A small image inpainting model, trained from scratch: 14.3M parameters, 40000 steps.
Rows from block 11, named by matrix and row number. Rows with one number belong to one channel. Each number is 500 + 40 x the weight over its row's rms, rounded and kept within 0 to 999. All counts start at 0. Numbers have three digits each. After the name is the row's rms in percent of the matrix's.
# convs0: first 3x3 conv (model.decb.1.1.convs.0.weight, 128x128x3x3), inputs 52-77, a 3x3 kernel for each
# convs1: second 3x3 conv (model.decb.1.1.convs.1.weight, 128x128x3x3, transposed), outputs 52-77, a 3x3 kernel for each
convs0.6 092:533578639479515605436516537564565481521545490482494481514502499526482505537488475531476459580542565537531502440539604456473522481511587474478455441447416455526481536512527490463447520554576536560542483561576487504553504469495507503533501484478483500496564562532462545537504498486499533520439467469503497513448527500470574507459463517498546520540540564476512457523548494454515531456443465473466514476467543540533520590578493523587533490505499481492488445467509503452441482482445459470470515511479533479457555529520509499522449478493399467540561599545540614527480563512452502495471513570465451518518559508443499504451452399470495445437485494461479493527495515502478553531501587554503488543495541510516500
convs0.7 096:480525511487507506498498480531516549431449497405387421510481472525489472523488474517516510560511511536500465582611541518492489464438437539521458509511505535536503520530490514486435474508480510493506458521532433500557531538513522571512516531487465444507545495471540490440480478542513519557497512510462492470460500509472502522499475505520488499514497538474500478503529480465485450502517521462478477499510479490510549446497503415499529398422474448511544476561597451511488516521473464487469491502471473476484493474511522506500461471460473472433490526476524557518475504472544531484547534491503486425577546532537486481566464455516489501494526475522526491464446450496434446508483521475478444455504493442514461
convs0.8 101:565512434534510491509461467508492464453460480476459506521499508542548480489488459519433436494457464525463501503459395406397402472488461564501447577568460563591514440429485373452534498532572504520516508448489497533446442462470499554567467528569448502497461473457478519527496538520511503442575597516550532525583501515478459487486468486475467479520477478416510476533521545508546542476470511561506487508510512514535441525510406543468491536526507517480461546458474521458541507517618503516491557514393597462489498478533499532483452580493499541438467439454481452479544489476546465474555528522468471519598519458618590571488469498557521465496455472504507453476481539486531526392472455517493531545544564471538534
convs0.9 105:527590538559500512493388478461479515504484490544479463500500550524557469498558432503445444512458500496533506525606411559537497494508588506512478509523524489487552497475508473448512484451530508485516492490489479584415516516476463490491463467509463487480507505488529506499464484510479519511491517511491468614463467489532467490427640545506578510545713379482526537551495533512495503494498372507513462507492499488454449493476487493465500523421502508472483546510486519453534525487506518485469469539552484469595475463624514419549478472476478484456453490516486535500438533491469534435517494466519477580477548521441492481476567495543466464524493519485517530514531497498505438507675481475518474476565470504593502
convs0.10 111:533510450559481463591542498465526522491461521503467464468472466460464501484482505450468489480480482496511434461500460526466539514516399512527465451522465422517667439476457511499402444575672523472531465441474516466327516551519565525456617541451451463478376420496463453482440497534484525513472500506475477470455463458530545425512493578461463530488477420499517534493481472454448479498486491500526528508483491430476476419523504471491532474493511496480526480497484423453457453454499431396436491488429467503464474458477482528545485509535502474466464536497493508474436494554508494509499461417512505472449532509497466527496441433498522541508492529537525529502512501472447484486457443506489484513526512500499490
convs0.11 096:557484418530517419497549489527507428557558490547525461476578597459498500478474511449489480458472446448446446553571416629571489655548501531491465540519521543553499491468489438475541413501525511506466475563466524469405462528507489519542453524550464529559493516463516520434512506542455451480439476489487515525493500590441438537659615476586600480564548442473452485482492481513503442510576574509535535510530516493516459512509460522520493466449448495479538492481534443468588429457603459490552461481523422509500475503491497554478503538501521529506457537556448473440425488496523568511525502482491512452500470498471503494445484497473461458505460453502475449436467479442448490459467441497495559552574551540562562
convs0.12 091:453459445402424446454426502536465457523522506514578505524450467452476514517546508493574701488511520492465486451491468469505482490506458478500514527501511463452482486498437415419454434469488587539513544520451455537466546528599488472523485497506594537469571503505509499515582496548554589577483497527452456438530516499510503498486437516467446505426444464508506486517495495507496478477509526504542516509488497507480476517465464524490435527455339510467457497501466553453443463464446453483495541474574564486578540457573462513527518533458537635527519488445503468467557523524503532491536556528511534521662488482573505521545472532484451518517462475491477473446448481457497481455529445524527552492512544510606610
convs0.13 109:487575520511534445464457400536503553505506512463464471537453540543521482489458438502476453496441464491494504506453522516472521457455444495455500503502531476477502479510476508508492512498488470471511501521495493514455526467455540518477505521492463437522513488493521494423516528520512560530531556476515551462479534472464523422531598540525546556497531532481541468486549500482507486529474448502501482494534473509511526506499520504492496586446716537515553453560442513620494509568505508482503434500498423395496475378480451397546462441493510498473460469489511499518510455496542531522521526535481477477498471465494475475493508492479446486506542531545545490551560527488443472481455451495545490481535496480516485
convs0.14 098:510520531557540554551537544462517532468505510496540517578502455607534475565529466510548502517516492532505464457471490487497503498465492479550546461510509478451484481479527460490572455482519543543515537500519541508519485517507551571563644644619458529515459510480541495485522529482530551466587502436488511581470499598461515684500510459516503439518500426478498503468494537495469521553524510542522522514518533480499482508515497530497531484445478498488527554509510464499453462444429486474605482460535512476539433473506506508493496499511514491455485503459477477461494478471510526565523510495538479518503522468509488411531520510469478586502481612488546696571511455482496459490525476513554537494566571434512546
convs0.15 101:472453504515490484504524525500512545474457527454484505487425418492498504566546557426494533468541442481471436478444438558515383508478447460485537522500519498457481532540600457511370542563509479439440519467477506445475478466469444450463519437411499479456440469475476526479487570622505535470529515462589584492503630697458482455502455510476470587456432533554472485488484476499494503540523502564500482550479521476487514478491556498532544525511455522494539526509515531450490512559564528467516525466493466549458510537475557551494515406491503445510514470423521427409525474489542528510538469477488486498481566498407477516500510495513427423583536557474461502535550516622547610501499532482489491458435448481484499
convs0.16 095:462479517457506485510496391495464470496478490437473527495541520530509491484446456453492502490512530511513488536491464524464482459430484466487508493478478500507462470537494561550466575509482457458477480475482487523525432510538505506501544521451508483480487494545518552579448520495508538488580498408511532505552515474570508440553532514512513504446509499521516514494489507505482484429456476489497492567524465450453470453496496478515497495457498460469457438483504468547537477490538541566549442491482448506465488496421516467487480459492488441485506495487484457468469475462628556487535502470506542528514478540518508538470532504468449522498491513529510479529540499497474456466464495429480503479495505472461487
convs0.17 088:517573545467529523576532576468535570494544511534499516462447487493455490499492512475453467504438506485428543528528450437603534470553512451472491435464447526509490565576524490477467412471453545566497544551518486556547493525534446472476534571528528508413512499478500494534527523460510513455500500450535480520472464455478496435408485514420506493485503463476524521441473440466443415455515498479501511553551606510482531553557548548522532520488460538473466559483507469478375489467427464488451449435486473493498488565555501554499503592499475551473542520478505507523500473483482539595551558515565530493543571536552504476518390528519493496497464506479528587508496419480502481499520460491489497442493519479537532
convs0.18 103:513494462468487471423490451452506540528524535476490505497472463518511447471498469525586599478500572433468512484528544468507534459481487592486440569520492511496426495421521505513506528509443449484477488492453504500465461524532484499507475494506454489592501485542497500594457536524490529547493499495490491591487474548466434586479461493483456518482507567458488498420488467473490487468491464471481455505496446544576541549559527534578493520473433499482473491455463496473532537484556539525567545504489500507486561484518506533547586516593538483522479467418482501441500524483567546498562548527561530474478521511447445472499507468478491533517520541532528560429497551492505522535489510470481453510544478597562525
convs0.19 091:449459456465398401498481433466448472507480486490510474548535442541534546497496506529541514512516454506513469456422489482398485476532521518473493560490491522441458458459475469515486492461508429507483488454453478549484600516512522510475498471442487440435492474438490543561474503464485503499450483511525560545530534519495495490496516510467516495407524518477457503529538502534516584556581549577556498479448426537509543450534591518524623475560482431513486514525519533529464487528486477510454456483536536537491554465498508450439506495477484507506493419471471501496522525587462483536448473496490491488448503510455490508467464472518532542481480484483477471461491480529510485433538480480496501482495526448489508
convs0.20 102:459488529520492516487484473473491530556532538546492449503519481461486508463523514511556518526504432515482419444451461429470574541512488519502569542494550515481494496467515528471507438502547519533484543537445493450442472490531514522582529490447506507557521590586546530493517526505594533455514498481453506578458480599465457385523500540514514544537513496512543546496456500462455479511518462544535547522539553437453477531505470547532485530483501516520526530548511462492508465546621490490517462470528469455531493450462457488528535458398549497456520495462522472506510482544461481507513483473526509512503478511492483565476491523517542472507548523484501442535512523478522545474542492510514565491482495544503507
convs0.21 097:550588703478503494472409432545567578535545555447449443468431505518481485539481444534555474488509460564541561527527483519554518501442417526524455486445452438478488498472466534530435534441456477552514487541522487536508461479465509534519532501476495464497502504545447481505535501472507492463497542503483488469488491485497478450488534527503536533530499472488494530442484499486483501506485472489492504524506511488513517503521544528539493592565553502487446434462486498487456518431413489448479512514530551553504469455525480508459554486502517495516445460520476473488495448438447516561464486555472453554394447471491488505501518551442452462479478471472488461510607544539473487448521474482496438549534461528502458
convs0.22 101:459444496452458510453463484477474468466490477468500495601529453490498439477494489470512539399443477418459433429495526490487561425465447527524496563540482494468518539546553462492513516495467491454473548587640438433507589592601580585549481469430541530551601551519459486531530516516533522532439513532498478496452482548457459413482496493486513513492473490487489494483499479476470480497506531475488494451478481573558476473526480497502542514520481484465443505485487535482463514568681423455486471500534463484499548494445456472496521495504544535523522486479558515505516505565501504489464508539520517526524454447519457503536466423428470505524520608522406454483496494533543562473480494431451462462466477464446465
convs0.23 097:514435460476454506530507573484474483494458501509460526536506490474503513467487495512456454513474430616495436513516535520483514517482504450495555466480487435454478425499468428521506514518515509473488509492494507458450439466520516530502557568511517542448539555470487534540490475438542518474518505508522529461482490445532537494533504449498455471438404446467524504493487517507530540534575552477563612440515555486477511471452481465413463452532539473508535476480501520517497510494499520496520442451454495489454520510457492447406473479461573542581502525543537511503507509438444463433471475461493504495515528605514513571544569569435414410441413425450450459489444495486467480514507498475550580499553549521541500
convs0.24 103:463509502489529445514427490424439540398507562465525536472483468501491525530528510522550508609464458548481540435476452526579493621630570524517447482455477483470489474545444487385502435449518499525515463506486466535521533501455498479487458519539492485473472464495498447490539499496403441513514476491501476503505466498518510446528467476516515486504552490503550484522499523498479552514442475496452521465473514509501544467509513466503450530531517474512501515517487443491533514502430478494448541591536554518487576516484442456484426652563466527551503518499541591555509508514514509548514556559485480449522498478457561457515529521492528533485514503493556552455462488439506496473563545452494460523505544441527562
convs0.25 094:554605570509557521504542539539518536509500483475485431584568541520490469492461434482451452493407456473441430481481469475510488452490566462512541494533524462514509422491588425483511498493527472425447525468462536529496510561610481488529479515490523507559487445501532553602580523437515518468502514506485488521443492573469473533509485470535499460549482445468502504487521536506501519524520466590584511560521507553548488506501436500461433516566602503503528517561516448460438433511551421487554482505508468501550471479510529452532494492483450498451501542535489544532441562494528590492526564522509488532481502464399459533427473491485484534511524513549545487458429439524497490532509496490480463496480468496485450
convs0.26 106:438467511433483554525536514452500545442499540477544533527438458510471530446471526498552550444495513404512504522525603438522551497549550553509529520460447392423465494480422585560422558536557576511482517459463504470518485522516484527537511491475552465430472474426498490437506490519538512480549523496501465481517494505535472416481503516496496530518485506489504490483477454524520492464439437498472472497512543471433479516497460560568491458488465505472485479472512553495466433469542509459474465463464443453413474461440454469488504475502575495495487534517506485485486464501485519534570518480507535479564511432564522592487555530505509446488535489513490457455477520602564558524488496456443462487456451580518469
convs0.27 109:469482488478478410547522464516497585483506506492454518542550505499490463492501465502561469431441512481504524480441493475478494527445428466474527499520542447506603542558485494552534560462492505516512544520478483438498496493466514487415483488449461459422499510489437450452526470459428515607483520521493592582453454463474498507485479553503511536489472547477519544486480521515474456558498448511476442520512507554460526469470501512510507542515485498466442462478555478523534554504535505498568484546483476511514530488464518494502458534465473490518457453503488530509523484401475476466487489528514528512480532607409402379547569560510528517507493449473546562508472527548531496474529577539547522523493485447456486
convs0.28 107:476528549457532550454477513487522478508524469466487463503494559470511565537518507501526473439499481475518470500535496470452458452502500467494489502464447460470459509463496509484485531479408493540523553525466492489431565446459518469488506494553633473492565443458437487505474562542489507508527494474475531527475533470557562483502552499527509496497512498502543510497521506494559481447479495488456447494476481487499503505511481473453475517485471496486483431471504584531473510485471494512491480502500484533540511532531521489511514494509502510524421535560407499541468547512507522535385429460493487511466545546510502452654557482555456463625509458499467469408518508534565457531559463479519508472520499505525482
convs0.29 091:447485543487482527505512541512514512459431441455485483473483446466497477490512469516461484500456468507474492548578562544474447574492510458471512516506548460471496524485481563527495527490433553539499452520449465521477490491475483516515487514500497495481501512518450517532479456486539507483522492489482479417552544479476535516505496525487525469545509454491532496528535517523536484568532448630555496440413455467535461539557516462542479546524581472493478521486467474498520497528497461479469478463483548528495523501539470533491427421468476488500446533524529512557491500506430512496544603549481534511491416465516490505493433492482447477481499527457502494586542506462442433502487470498510488522546513478500486
convs0.30 101:486512517482501496523513541519536528492466471470447479459467473474488500584578573563545500462443452478489476523547557576540538552467459545526475442426390495476490530533514494452424519492443481484511461508524417453474476518509458447429647605572559572576486459453486464426487477464501480479534515480433511516497511528470534521511510481480501475476472456519528546535521551490509519538540535555527517507489473538523516444467495452463471485529526456458456505533526528543531468486486469462456514496484486496504454445437468423429558519469504474478485495525462481501408451463495515528473471504565505508475479455482509501428487505490506506496505494562519481471498492526550573453468417583530516536528539500533524
convs0.31 103:466519491514544507417457453494509453527570490502551517531457572527435492545555490433481509502525519459483498492468523506449412554492471495468476551470484508460473520457550509493536501497463574591510536536505539465535533587540472526427513515494461485406470494452461505479432483502501527510536551480511498636497480481474535572530602458538562521518478574599644531503554468501481458431417446478478433541525484550508539484490562502494588580446458533465500493498474503549665508513536501471440474485526489511511513476440409542506451527497478496497440473467463501501542529454422497526458469449541558526418449527473472504484493503527507504462469478477506577444464529462483519483466534511455468562514519535527559
convs0.32 095:466455506495538515492493505489511545528528529493541548557507482482496504511554559452449519481481460510516469512485452505503430484535442454397433494498505494464532592479413660548461545514541504502498507510525450455437463499458532509477482503515548518479554524472518516545582524501571533492452508522516515500554536452494470507510479483509494499528492484499526509418484471490515484478500492504523530459476508531501513510520496507508479569556521528526505571523492479467479542476561652466477435504458544516456550487467457415440654547466591570515470488544528502536486437480495454406551560510524549489428501520546548535480532558523522446426509480506513489634590473456457506488499545467497460581543478418501483
convs0.33 104:536544516538471456473420393488470456503428454497446450458508473465582516456529482467484533399573519434552508489504603551555531548477488498475507517509489562527482497455447426476511484556570487498464523501470487493456456446472476466495405455480511468464471527481514512469502597572503582516446488505531498402481479430517464485509491464477451489537530494522513486501448477479435452539550538528500504518503512491488509509452492487470491496422432512500538485463502449452441427444456455467464488430452495510470527493453550612524454482457449462485523527554487459509496466507528544518498479472494517462504527494471467504470501470515467469544541482536526442486515488447448454448518421471456485416463436449496472
convs0.34 104:488517451461498457447453484545477556481491538481527513562392597547461541491552502508569535497528543477500521477566527442549524403484489481497493502538493515556490474452490465463503512530473482494509464550539468557537521471426557556498515518470454498445500509478481465501540486522523487485528530478576387563528433525465502438566438511574457566597485529555457496559509489583553481482483444439460460472505524536489540565466540512523513545463513560476544517527544599503488529559502470522544441519500469491476505500497483525497433511501457486498392415458452478492478523471441602556497547509494495486472461466502483500484510497515505488506529464512510410553442578453404520494435478521502505514504511491507543
convs0.35 107:510517497494538485476537554518496499548504468531539527527431492534480455521521431511488495506484427549487435490523479478531433537544538427453440416485529508453462556483450455521553440403500469579513465509497480606437505481467536523463546525519462497551456456486482486509489454478526506527499510521429465508462480477455470470450468481499457461565471474529515455515531508498510534465495545475447513515467449563457471578488497522449513541482471483517481455510542486477527524531535528583511481513480498481474510476473476494483497479497515507459505549514486528535480484583528525499512515523514522509593498456579576475526480434523520443500503458584533480456509563453520492428464462491496463475490508517471499
convs1.6 075:473472454444503457532542494514414440565499466508427469502550517489450479505507577490520438480479422505470442489499582511490508559547509492440496498435533424426456603477456550453474509419392427466460434427479488472543477488491461471497555520558436424360423485486523532490512586460528611487502565508531515493495465483461504516477464486464467531526479508491521516530505468523510438533505514573560549464488490489504545442515474429484478489502477531548506482513493498494539514519520515531486535499503543505451506456443460433481473441481485438501484428414477473474502492487418443563440493503490545553475520479546487460519540544453515395519545492456543511467551556478471494497512586470510478506469496458460489
convs1.7 073:480523552488488524481463497612592466547539480540548523474447475442474507451499495575568580504477517502486504569504461544466451544511496456481502484480484535491441547495488493492505438486592460492542421465467461460424549486469533493464563528477559497425547501462484482489522458466530525515492536542455432497495488526471508515482480465447432460452491529490524539449468526482433491475467458547519492461483509531540546536531537584555539495498522525515498522557530488507530511521492547535471526509469544532483497490465539512480529542522474457473442442487432433451477502489474427417516510481488517511548495507496475499430448515535497529490438483490449497491466519434410448452453446489523516420505520397549562
convs1.8 093:497542589427448553482449474514482395502499461433467456438463545412443560444481506525536536457491477471455453521514513478480478497527482574592440581534439553455457512476478499494498445544525467490464466470455489507429478473505402444509511477487533495480537490478556507458531464453501460467550527498467472460502522490525533471419524503491538487596538482477550547390469524531517513479530556534568514519536480556493439511529535534541488418465501567558520547535559514531578463537551511534551438443477522463447499498486557541456560462542493462566494482496533497486495503527507486460613504442494479533488540503536508459449510544475515498571544523540466486494546522510489527512471491468486461515524409489472426
convs1.9 112:485514559448451531451393508520524521514512451533565526502454532506452493512462469430421569505454502463496462455436514503428477604472421392547487443564524508579533549517510538527530475494466432485505479517458478558465522487484548501440510485414539508493487473531511519517495493455507488463501542476572554450506505477559556547497543472452520467451565480441568486426499527474441508466472507510488485563492476455512502475498486490460552547535519486553507458545470474460503495431478506502506481497577496469568517439489539496472506503476478466454493458511538529490507527414529520479535512447483482474382492547424482503444453483540434490525454502540479499424481434445497475502520459511464511515511488521526432
convs1.10 099:478447453566522500503496460506549555424396446555468399463477456505554475484545595534449506541530503535529507521509595525481532489510483491474467519425478514477451489530581478492534448478511545574626499561527538520492520488468508509473481491454490552555523488508532485538502419475495499483514472470508439526523480422481497472470478530515502497495560520514530484538526451497519597515534490531515544535557525510503553498578567538520619496512472513513509543521468458444440481495509519483441467498502484482489461400370487477489496529564488509484511469523548485545565475429502480528485511532465496503540511494457540551483475561518556584461521471474481474532527447550558516540522496462470455511521530465501543
convs1.11 103:448487473484549503555566479486490544459494520438449433546465545528511564531522574520431493545436445537428475454420494548501515589552496415404448480470518523506531504440449484474430485512469468429460500480502521558541514516491479515475465512480555457442528454511512527571508535541525541526545568518515433459434389481437445553524488426509473419511481411476529482519513496510528485554464373521491470476459490525489484515504507489480495535469492472423494436402524470530551492560563474529528500483487455502517453523506453479525411489528451517546586529546542490541490447490581543512552536548449440464519523476564552488538526463451491480472535474491531500474487498455495514498530508456458470476480475510489465
convs1.12 070:571516425515503509552516483449474455503530492536550478508485478504480480450398414418470581382503542458550531464447496483451473525434538496535460549584463515534493543502438541542519575554523589562508545585518581578508528512509472447486420478456475522620510556547527499502438474533460506532514489512505536492457495506512447495485510549485451524534501503491587495473568494449484469520494450528526497463483546517511545531508517492523531506550482497495494490446503598521543556546516484489470498528555470493472451454479458473483515390522414431478486493545472439459492497490509520535461464480559577531509551472517512515496538515572476538534501591474521514470516511526463544480467490468512451545588445515471450
convs1.13 105:623508463582523494508542510467483479516498490494484443518479461511476495515481516516447497578503554533487576566539478557506497526525526467401509464446517534461521507483478522495498479435427484424553502517541557570546493392482530445474498463471566549534573543518523521466623506489545508499523501472446563527501478488471459471385523490421478483433486476460559468480498452519503479513423487542491495528494495532457508492485463504497454526426511496422508438441477550500529520528549469483491522465518528465503511447460493445422516483427530519505468531459431508485430456468534545458513543467459482495459452598495454509488486543566505427498537487441508509540444528532463492581557515511444506514431495545439515
convs1.14 074:438393399487452448488486494541508555507514532478506524586527392557508377480495439499483507518549533482531534497522487528515505488482502453491544462472506482509520544549558530597647472544633495500552452476548480462500516498464460496471466515523490519572484573606516504487536544538524519548519535578487512515472501524521516488471504529433465498397450539436433506450436454538496461503472469501450453517455482465488475442465483516507480463507519419467468431500509507506503559518520549520523414470559460484583522465499455500566447509553519548518483482408504492453485487485482463412502489453431473506502515502464490453468526529438467507458485541501524533504431454511467470490485490426453520436442504513485494
convs1.15 113:490465507535494472480506539484503495523508549445389408469550508500466424515524511515493492511521488520527488527477483554588500487489530472446533521492477473487497464478554540482584405418526538537496456516602463495472469524520531510459616577520432457531439530564572560544527473460474482491427450512525413405437503561482475489436512525498526461552511507495509554449501480525496449523503551533517503538528524499478469481463486530481436442466464487561527529558541474462445519515510427499528507468453610581493531510605479533518481499479485473526527509581474490467476491536469471575524522464525510479510497476471497496497511468502502491480527586426436487491501546533443478530466473527459447544504474578561571
convs1.16 129:499479521452490585441563616373467556448553575469534481515498507572524483566454396550548498539487479418463447498512571514540542500470465435416537504501471575559420432498541465500561520508500548484443538484463529498540482468540466522552519552520501487501440462530504464474622528557587478480554511493547566467523494426481407418519556569520528446523505415505512510494525512551501439556444440529466480476447460514453523538495482502467471517465478473464514446494542515508531526481474501475465516553639527518564539492539526546506498509505476484541528509476524527492457480464416491530506522529545551524507463523478464510488446485517500437472496465503510497555485524519515499574482403518486501541498535518458522
convs1.17 070:478480556479470521538480567481598526476526497511524518468461510533554526548530462512472536566493533535484488482386473469391428459522528481466438511490487576544490548576560550524484587555427445435440504475451479510444541489510537502504535540551559492479524489445452496522541499487485509537488514478480459503513514447529514500560492547488491537424442455520542557504559511536521462529476514516476493456447508405386474447412539496464559524437493503484494470490510549615522454462466471457474489507530466494558496550554443405461435496462471529460539534512493531544447497416557532487520593543428528519562498501535500504554513476462537463454490488511501551473514545514503561478435479504515551496489527519510518
convs1.18 085:463521486476605561471565500543523571541540550553473497485468517556532510573454504463514514482528559509523522449515537482456529497515550505449417492490500461474413434447447485426439529447464554510481535543485511523553502419474464464539458442561470503477430428478463494542525527475549529500481461414539529475560494511517450487518546544486524607453565523517564525571563557489564470549511459571504489509523504503500463535481447543499527521490488489466488461520491489490515490486532440453513511451486537477485501454417510423491448494505504562521481487465486495515528489472495466486491497546529495490497467463519520490485469489481518535511538536545498572484535549525510467545499400490473469611529534604506512
convs1.19 114:554534510492474465485474489532514508460487504448438462457488477481520486541549486456557498475426452531441436489532533506470507583489469563509460530513523476430470575501473535561553429463479453487475458407470470480483588474480577489511463409497478484431560622534550537491507558512541579561541564562430558596473495532550517486519521537434464551495450463479462501452496499458514466541533491547486482500434495522416462550499511501536578517593535497517505496470543480533472518487465461444509507514540510489486490475484465492540527532552473501437514576456506607545479495492513503495563467523497466490562552552508458452562585531588540480579468450574546474471513501479473457553543536476523551467484554491474526
convs1.20 105:516497553531551527479482546540540518526510519561501457561545500534571560487473426542488457513493461527454391482486449515534490525479492481406451483442464487460460492483495522502451462511552529521452488468489509464460575553516488503491482518533493459456434477515457570735506498452560530495471460512572500405484520538455496604501505568510507510517489535508530543570590554471471466534518513511474465501494486485452423543515481524477454583553464486513477503485465460488518498482521553497477494502499489541562473463494461453460483512517500515549479499653462475520483510578522556613471473486552483437497478485497522601521500481517506411469461446513493465542517548499442443496465379493521424494481455496467446
convs1.21 096:477558550495504538511459502569541535549460494503458458576545521509497508455500567545459420508482500496512505495538584500578494471498555464431520428449476435493513471469486458510488546478478475458465472514505513544478575481474557467487538557558524471531534503505503496521505453435465516486487475465528435464519534461505515539488488441523461415475415473492451428530504460590492538446428449489460437488478510424502528486460453514497477502491503469489458467517532528476451584567547557552518462425445477460480525498508559528454477476557482552477492458495549587504484516497472507587532563591523523497509524589525510537550531472546511505502432466493487449498540496514444447440526506535452510523509492551598562
convs1.22 123:494542567519464512568560561569512469576561505492471454480488509533542587541528495530494503458492509505514468564493450505504499471525578549554558480458485596539523572569522512493522548555587551547520463506504453506548494505520513481440496530527506535570574501483532531604453453467539497489480508474548496442447456485500533528553476429425486504474521511514520522578536521414457493467518511487454455527508457451519548473490490478425446522543539481476548508480502466456489453493528535522532511535449460525535491525567493502536562534484471468519522499494509540509557532509489505568469511577543548487543527492538578615457490496514539506475482479535471392470545561436493517467426391528523473416531549436491555
convs1.23 080:535541436565570487507548522522570541492520524491507491486472545495523550517515514533501556539569605508553603459532521503529520554599554488458502501430450554438453508506502522520499515464465469448497551526564552542568458449516493472496520486518503485453482472460489486459500504470502534502506544491498486521468436419454460440587527522548441445523434486512470483488524513478536529499512545507488542491478547509529500505519536471502541484514483561571486473513462464493496431478495501430442434421471431429479489498524481456448474447494531513486459500534540512559538501514499515482545551490456501471500462542485428490519420464551567606541508544509510500539519530483519572419483554522508537499504481464464434
convs1.24 110:471541464440474479423547514481464488459490510478503508472538474521429517481417531564509440530503497481440488529435532472500473513578555504472570541457543465481527469502486537508519514559574526469477497460496508463495534474533517466429512510392524499566503540546562557492499472560490484540477557455445442499490527532559531504511520537519510459528465482551443507516504470474547466545434437527508503533566513504447524452458486466528441485459472502588536544479492531509523471458623450506511471496468561531435587464451470482507484520457516447487483506513506496517494483522512529602491545472478479436467466582498508528500427546499523468493505536512444508504495527451506542541554606520429498514513603597555527
convs1.25 066:504536526473499512487472473479503548544562560541528518575539503525515475489524457555532516538478475546466467478531624497546578474532592501519498492558533458518460444461486392462478400512536488487545488506588494545601557526540494482527521493496479433435533522521563550528513566563504513518465484472544550564461496572424440516511510489515514567499540597504532511482500452535547472548557536537554530492458467531461442529472410454475472519541515496485508488442512518569554506530492496561517542516475521551491505511440502468492527485538443468597549537518555532488532503490485516500511489441518465402539507536491542595468472559478512500458458500452467498549516502454413432489427370546502520527508510546558514
convs1.26 093:505498518484474464481481452433446485521531538477487520548476492549480441498422403480481451493502470423476496393439457507466487508517495428469463545523470514469448569546456586515476596529521487496483545462442548513555578543583457521511522510499529493489456476506498522472522526482555516530577536520489521498570522498479479493452453465369450525447515471447450394431478473453543479496483447507447478493449493520469506568557575485449520485521514446465513461492518532490503470440420540486481443467512496482459453459509467453484577518474489454490499540548525509552451472514564481452511471489468471539549517503542454451513529502464486512499527528490523498504518528476514509523455498517492492513478485463445523
convs1.27 114:489439410493513486470469451540438471483476503478461512516505454488510449494481552523578524535484463519499566465446443471485563518581515464449433503490494483532516549515477513493549473452479570574490538439321477511509530491458531491436489572655499534515496452445424489511504510468467510533471512476437524548509457422439460494543545530508506552523515534529494481516500507518539502526504470505472418532534544471474583466534529493481526446498469502538540518521506503469527519530584496500551522559532545516546489450445507503539497539537545579505503478452500498604462488461521519490504543592485467498536525481546565559522506555485527479489461409450532566489486576499477438473471545467512434521496486500490523
convs1.28 116:468519517502524494509487505508508551475500493524528482557502510540521547478477571485492506427517531521531543557468462554481477499455439505494474558515478461520501450450468510490493473471477551500528567513491545516476472480517492467476558491476527517554562523495556518470598545536537478474471455481500501475471522539464507500491558493468508511526505487453505452514511457496492479571537550531498504448517532497562560481511534475455459570512492481486501532434490496463469562514458526534512595536507487531528442501525488472544478426478510427494471483452468492497416487527577510486453483503511534521477462451512518482556576533542505546552496560540461524400445534520483512435450482592542529513496532407455540
convs1.29 096:466477471451491503470471490565572489539551482477501448555531515585587598546500442473530570521520505497446457474478507483454512543494481540518532505460521478463539510501585507458501501484477493485450510486448545547516534489462528509485531526479498471496540495567526546624569483446503466494466480502530514521453490527504538562518458455558515474528518492523514498507522573529537501486587523451542485478531462518488417521524511473494463451471512495475494466463522509478482600533549507466523521493470566542565513495457535520493414490520419478537443449519461444461450468493486501469551555472557557487505454511514475521543480529497534526450471468481457425459426522496424516535500592502527529541545514437506504
convs1.30 109:539594558435477439445466468467507580358365373542527507494531484491513523487506518468478470462450497465465456485501486510510482510476455499525503491500475568597572573567564470467432509521512574556530510501485514513492462492504546533522514505501570617648457467468464448458419458463482472485490500504484535497469528570425444466511543567527519500496478499483542540461491525428443466502449470471447443514522502476486518545564557544547550521502464524556537509498479551542538438428418543531498515481484509496475496477495466510520530533532517510507578545520472475465527516526491467490495492525463439426454460537507496523493492504577565508485505509457483516543546504486530501447466473514463462426436433495518509
convs1.31 094:541584452529552563485472496489569535441472432480508461456438559491515615511528592500412448524478518486503507530468518535494505482499494400465461438537543537619573480490513498439459524444464452563551442548466502545488435409466497473496532500500430469556506434434479432497464449452503498500525500426511521494515522430502522420480592495438533504449455481525530542480526539446476527429440517487503536554516522395512582514510545536515498462422502476499520442498510490561560453495540442542508416481489469471458493446407520469469555498483601483485516460445522521531516469389501477428453475478536531504460503524439462537522488574505431473484447504552507506483511437393465449512493519485512508451519531447527480
convs1.32 085:459484532447481542564545570434470521463479537520501513471455512488505538630561528467481515471457507496440488449504489440414346478454436478559542452493508552506465515492505506474435576491457513517533542531463541551503472453522408452522406460512487456456471474494481500517467475468485495484525506496474472493518485468597496476527541510540497475437488533551531486500536524493493501471529553507506499460475525426438500576452478619489505471449507503505527457453522502486444550501502558473480523492512548527547468461518499454479552492505552526434511528531441490508442471497436488507525507536581539496503519468492530484476531486532551583488484536584555544519523543411435504583524492444444509498464492550503487
convs1.33 082:525431469527491526550531522484472470496502504505524456508563474491555452503566518444515503432511519444475571435488543530528537534515562442530482476529472501480464571516477486470463473505476459536481467466423474494506505540533479514519465469505485525529499535518507506504491593518460535535458464508494519487557559475521484509541456440494480531534550539576501523556497514495492489542500540537512517522502507467469513466524563476501491504599445519537487438477525404455444482519442484470437465514608511493547452464480477567472453470460430470514480478434455460490470455471514541423530480488515543537564567477515472477517578550501459478570539505521507536543565561547545569505500525486560524479516485494449477
convs1.34 108:492596412522501442517541519459517574464518490513528454485439520506482538510523564514475477576539515515471486536530413506478451460458470478539479574507494584541472449519561506524492506511454514401432502475471499490472500482493455471468403482498456593519461499503489470497511529530511518454506555501520481501473497487395524465443492451533480438505496494454520498465529498517554532499492468577508500555511481471530444482504481521499516506419466488468519492508495492513480505510485511558497389540487449513512468477513556535509504526462512487542438471585479467491487517490527508492512494508479501498467433498498474496556452492477487454459495481509465515459527428513558511584514505474365494449436485456507493
convs1.35 131:471428469538475503536523455484488451501525511484454497573516484522466408544542425503574529518455551519516521495477476556532524546508550480524478463563509458447473508496497509532525481516487486492547578490564498491555491509535497475512522539514492527475445489470482493475388551546469461518476546532501523488467464463473455463517520539548535575551534504545501534535527496494541461518492550492472455514413389535546548473500523445579492455471493498462484584470464455518455491450470509403455520536521497530524484512483511515529519499518556500503444478429411485527484492545559585530558493552575491488548496572513471454476464490548429524592461485570533502534496490513513440473436462550541551477575498434504518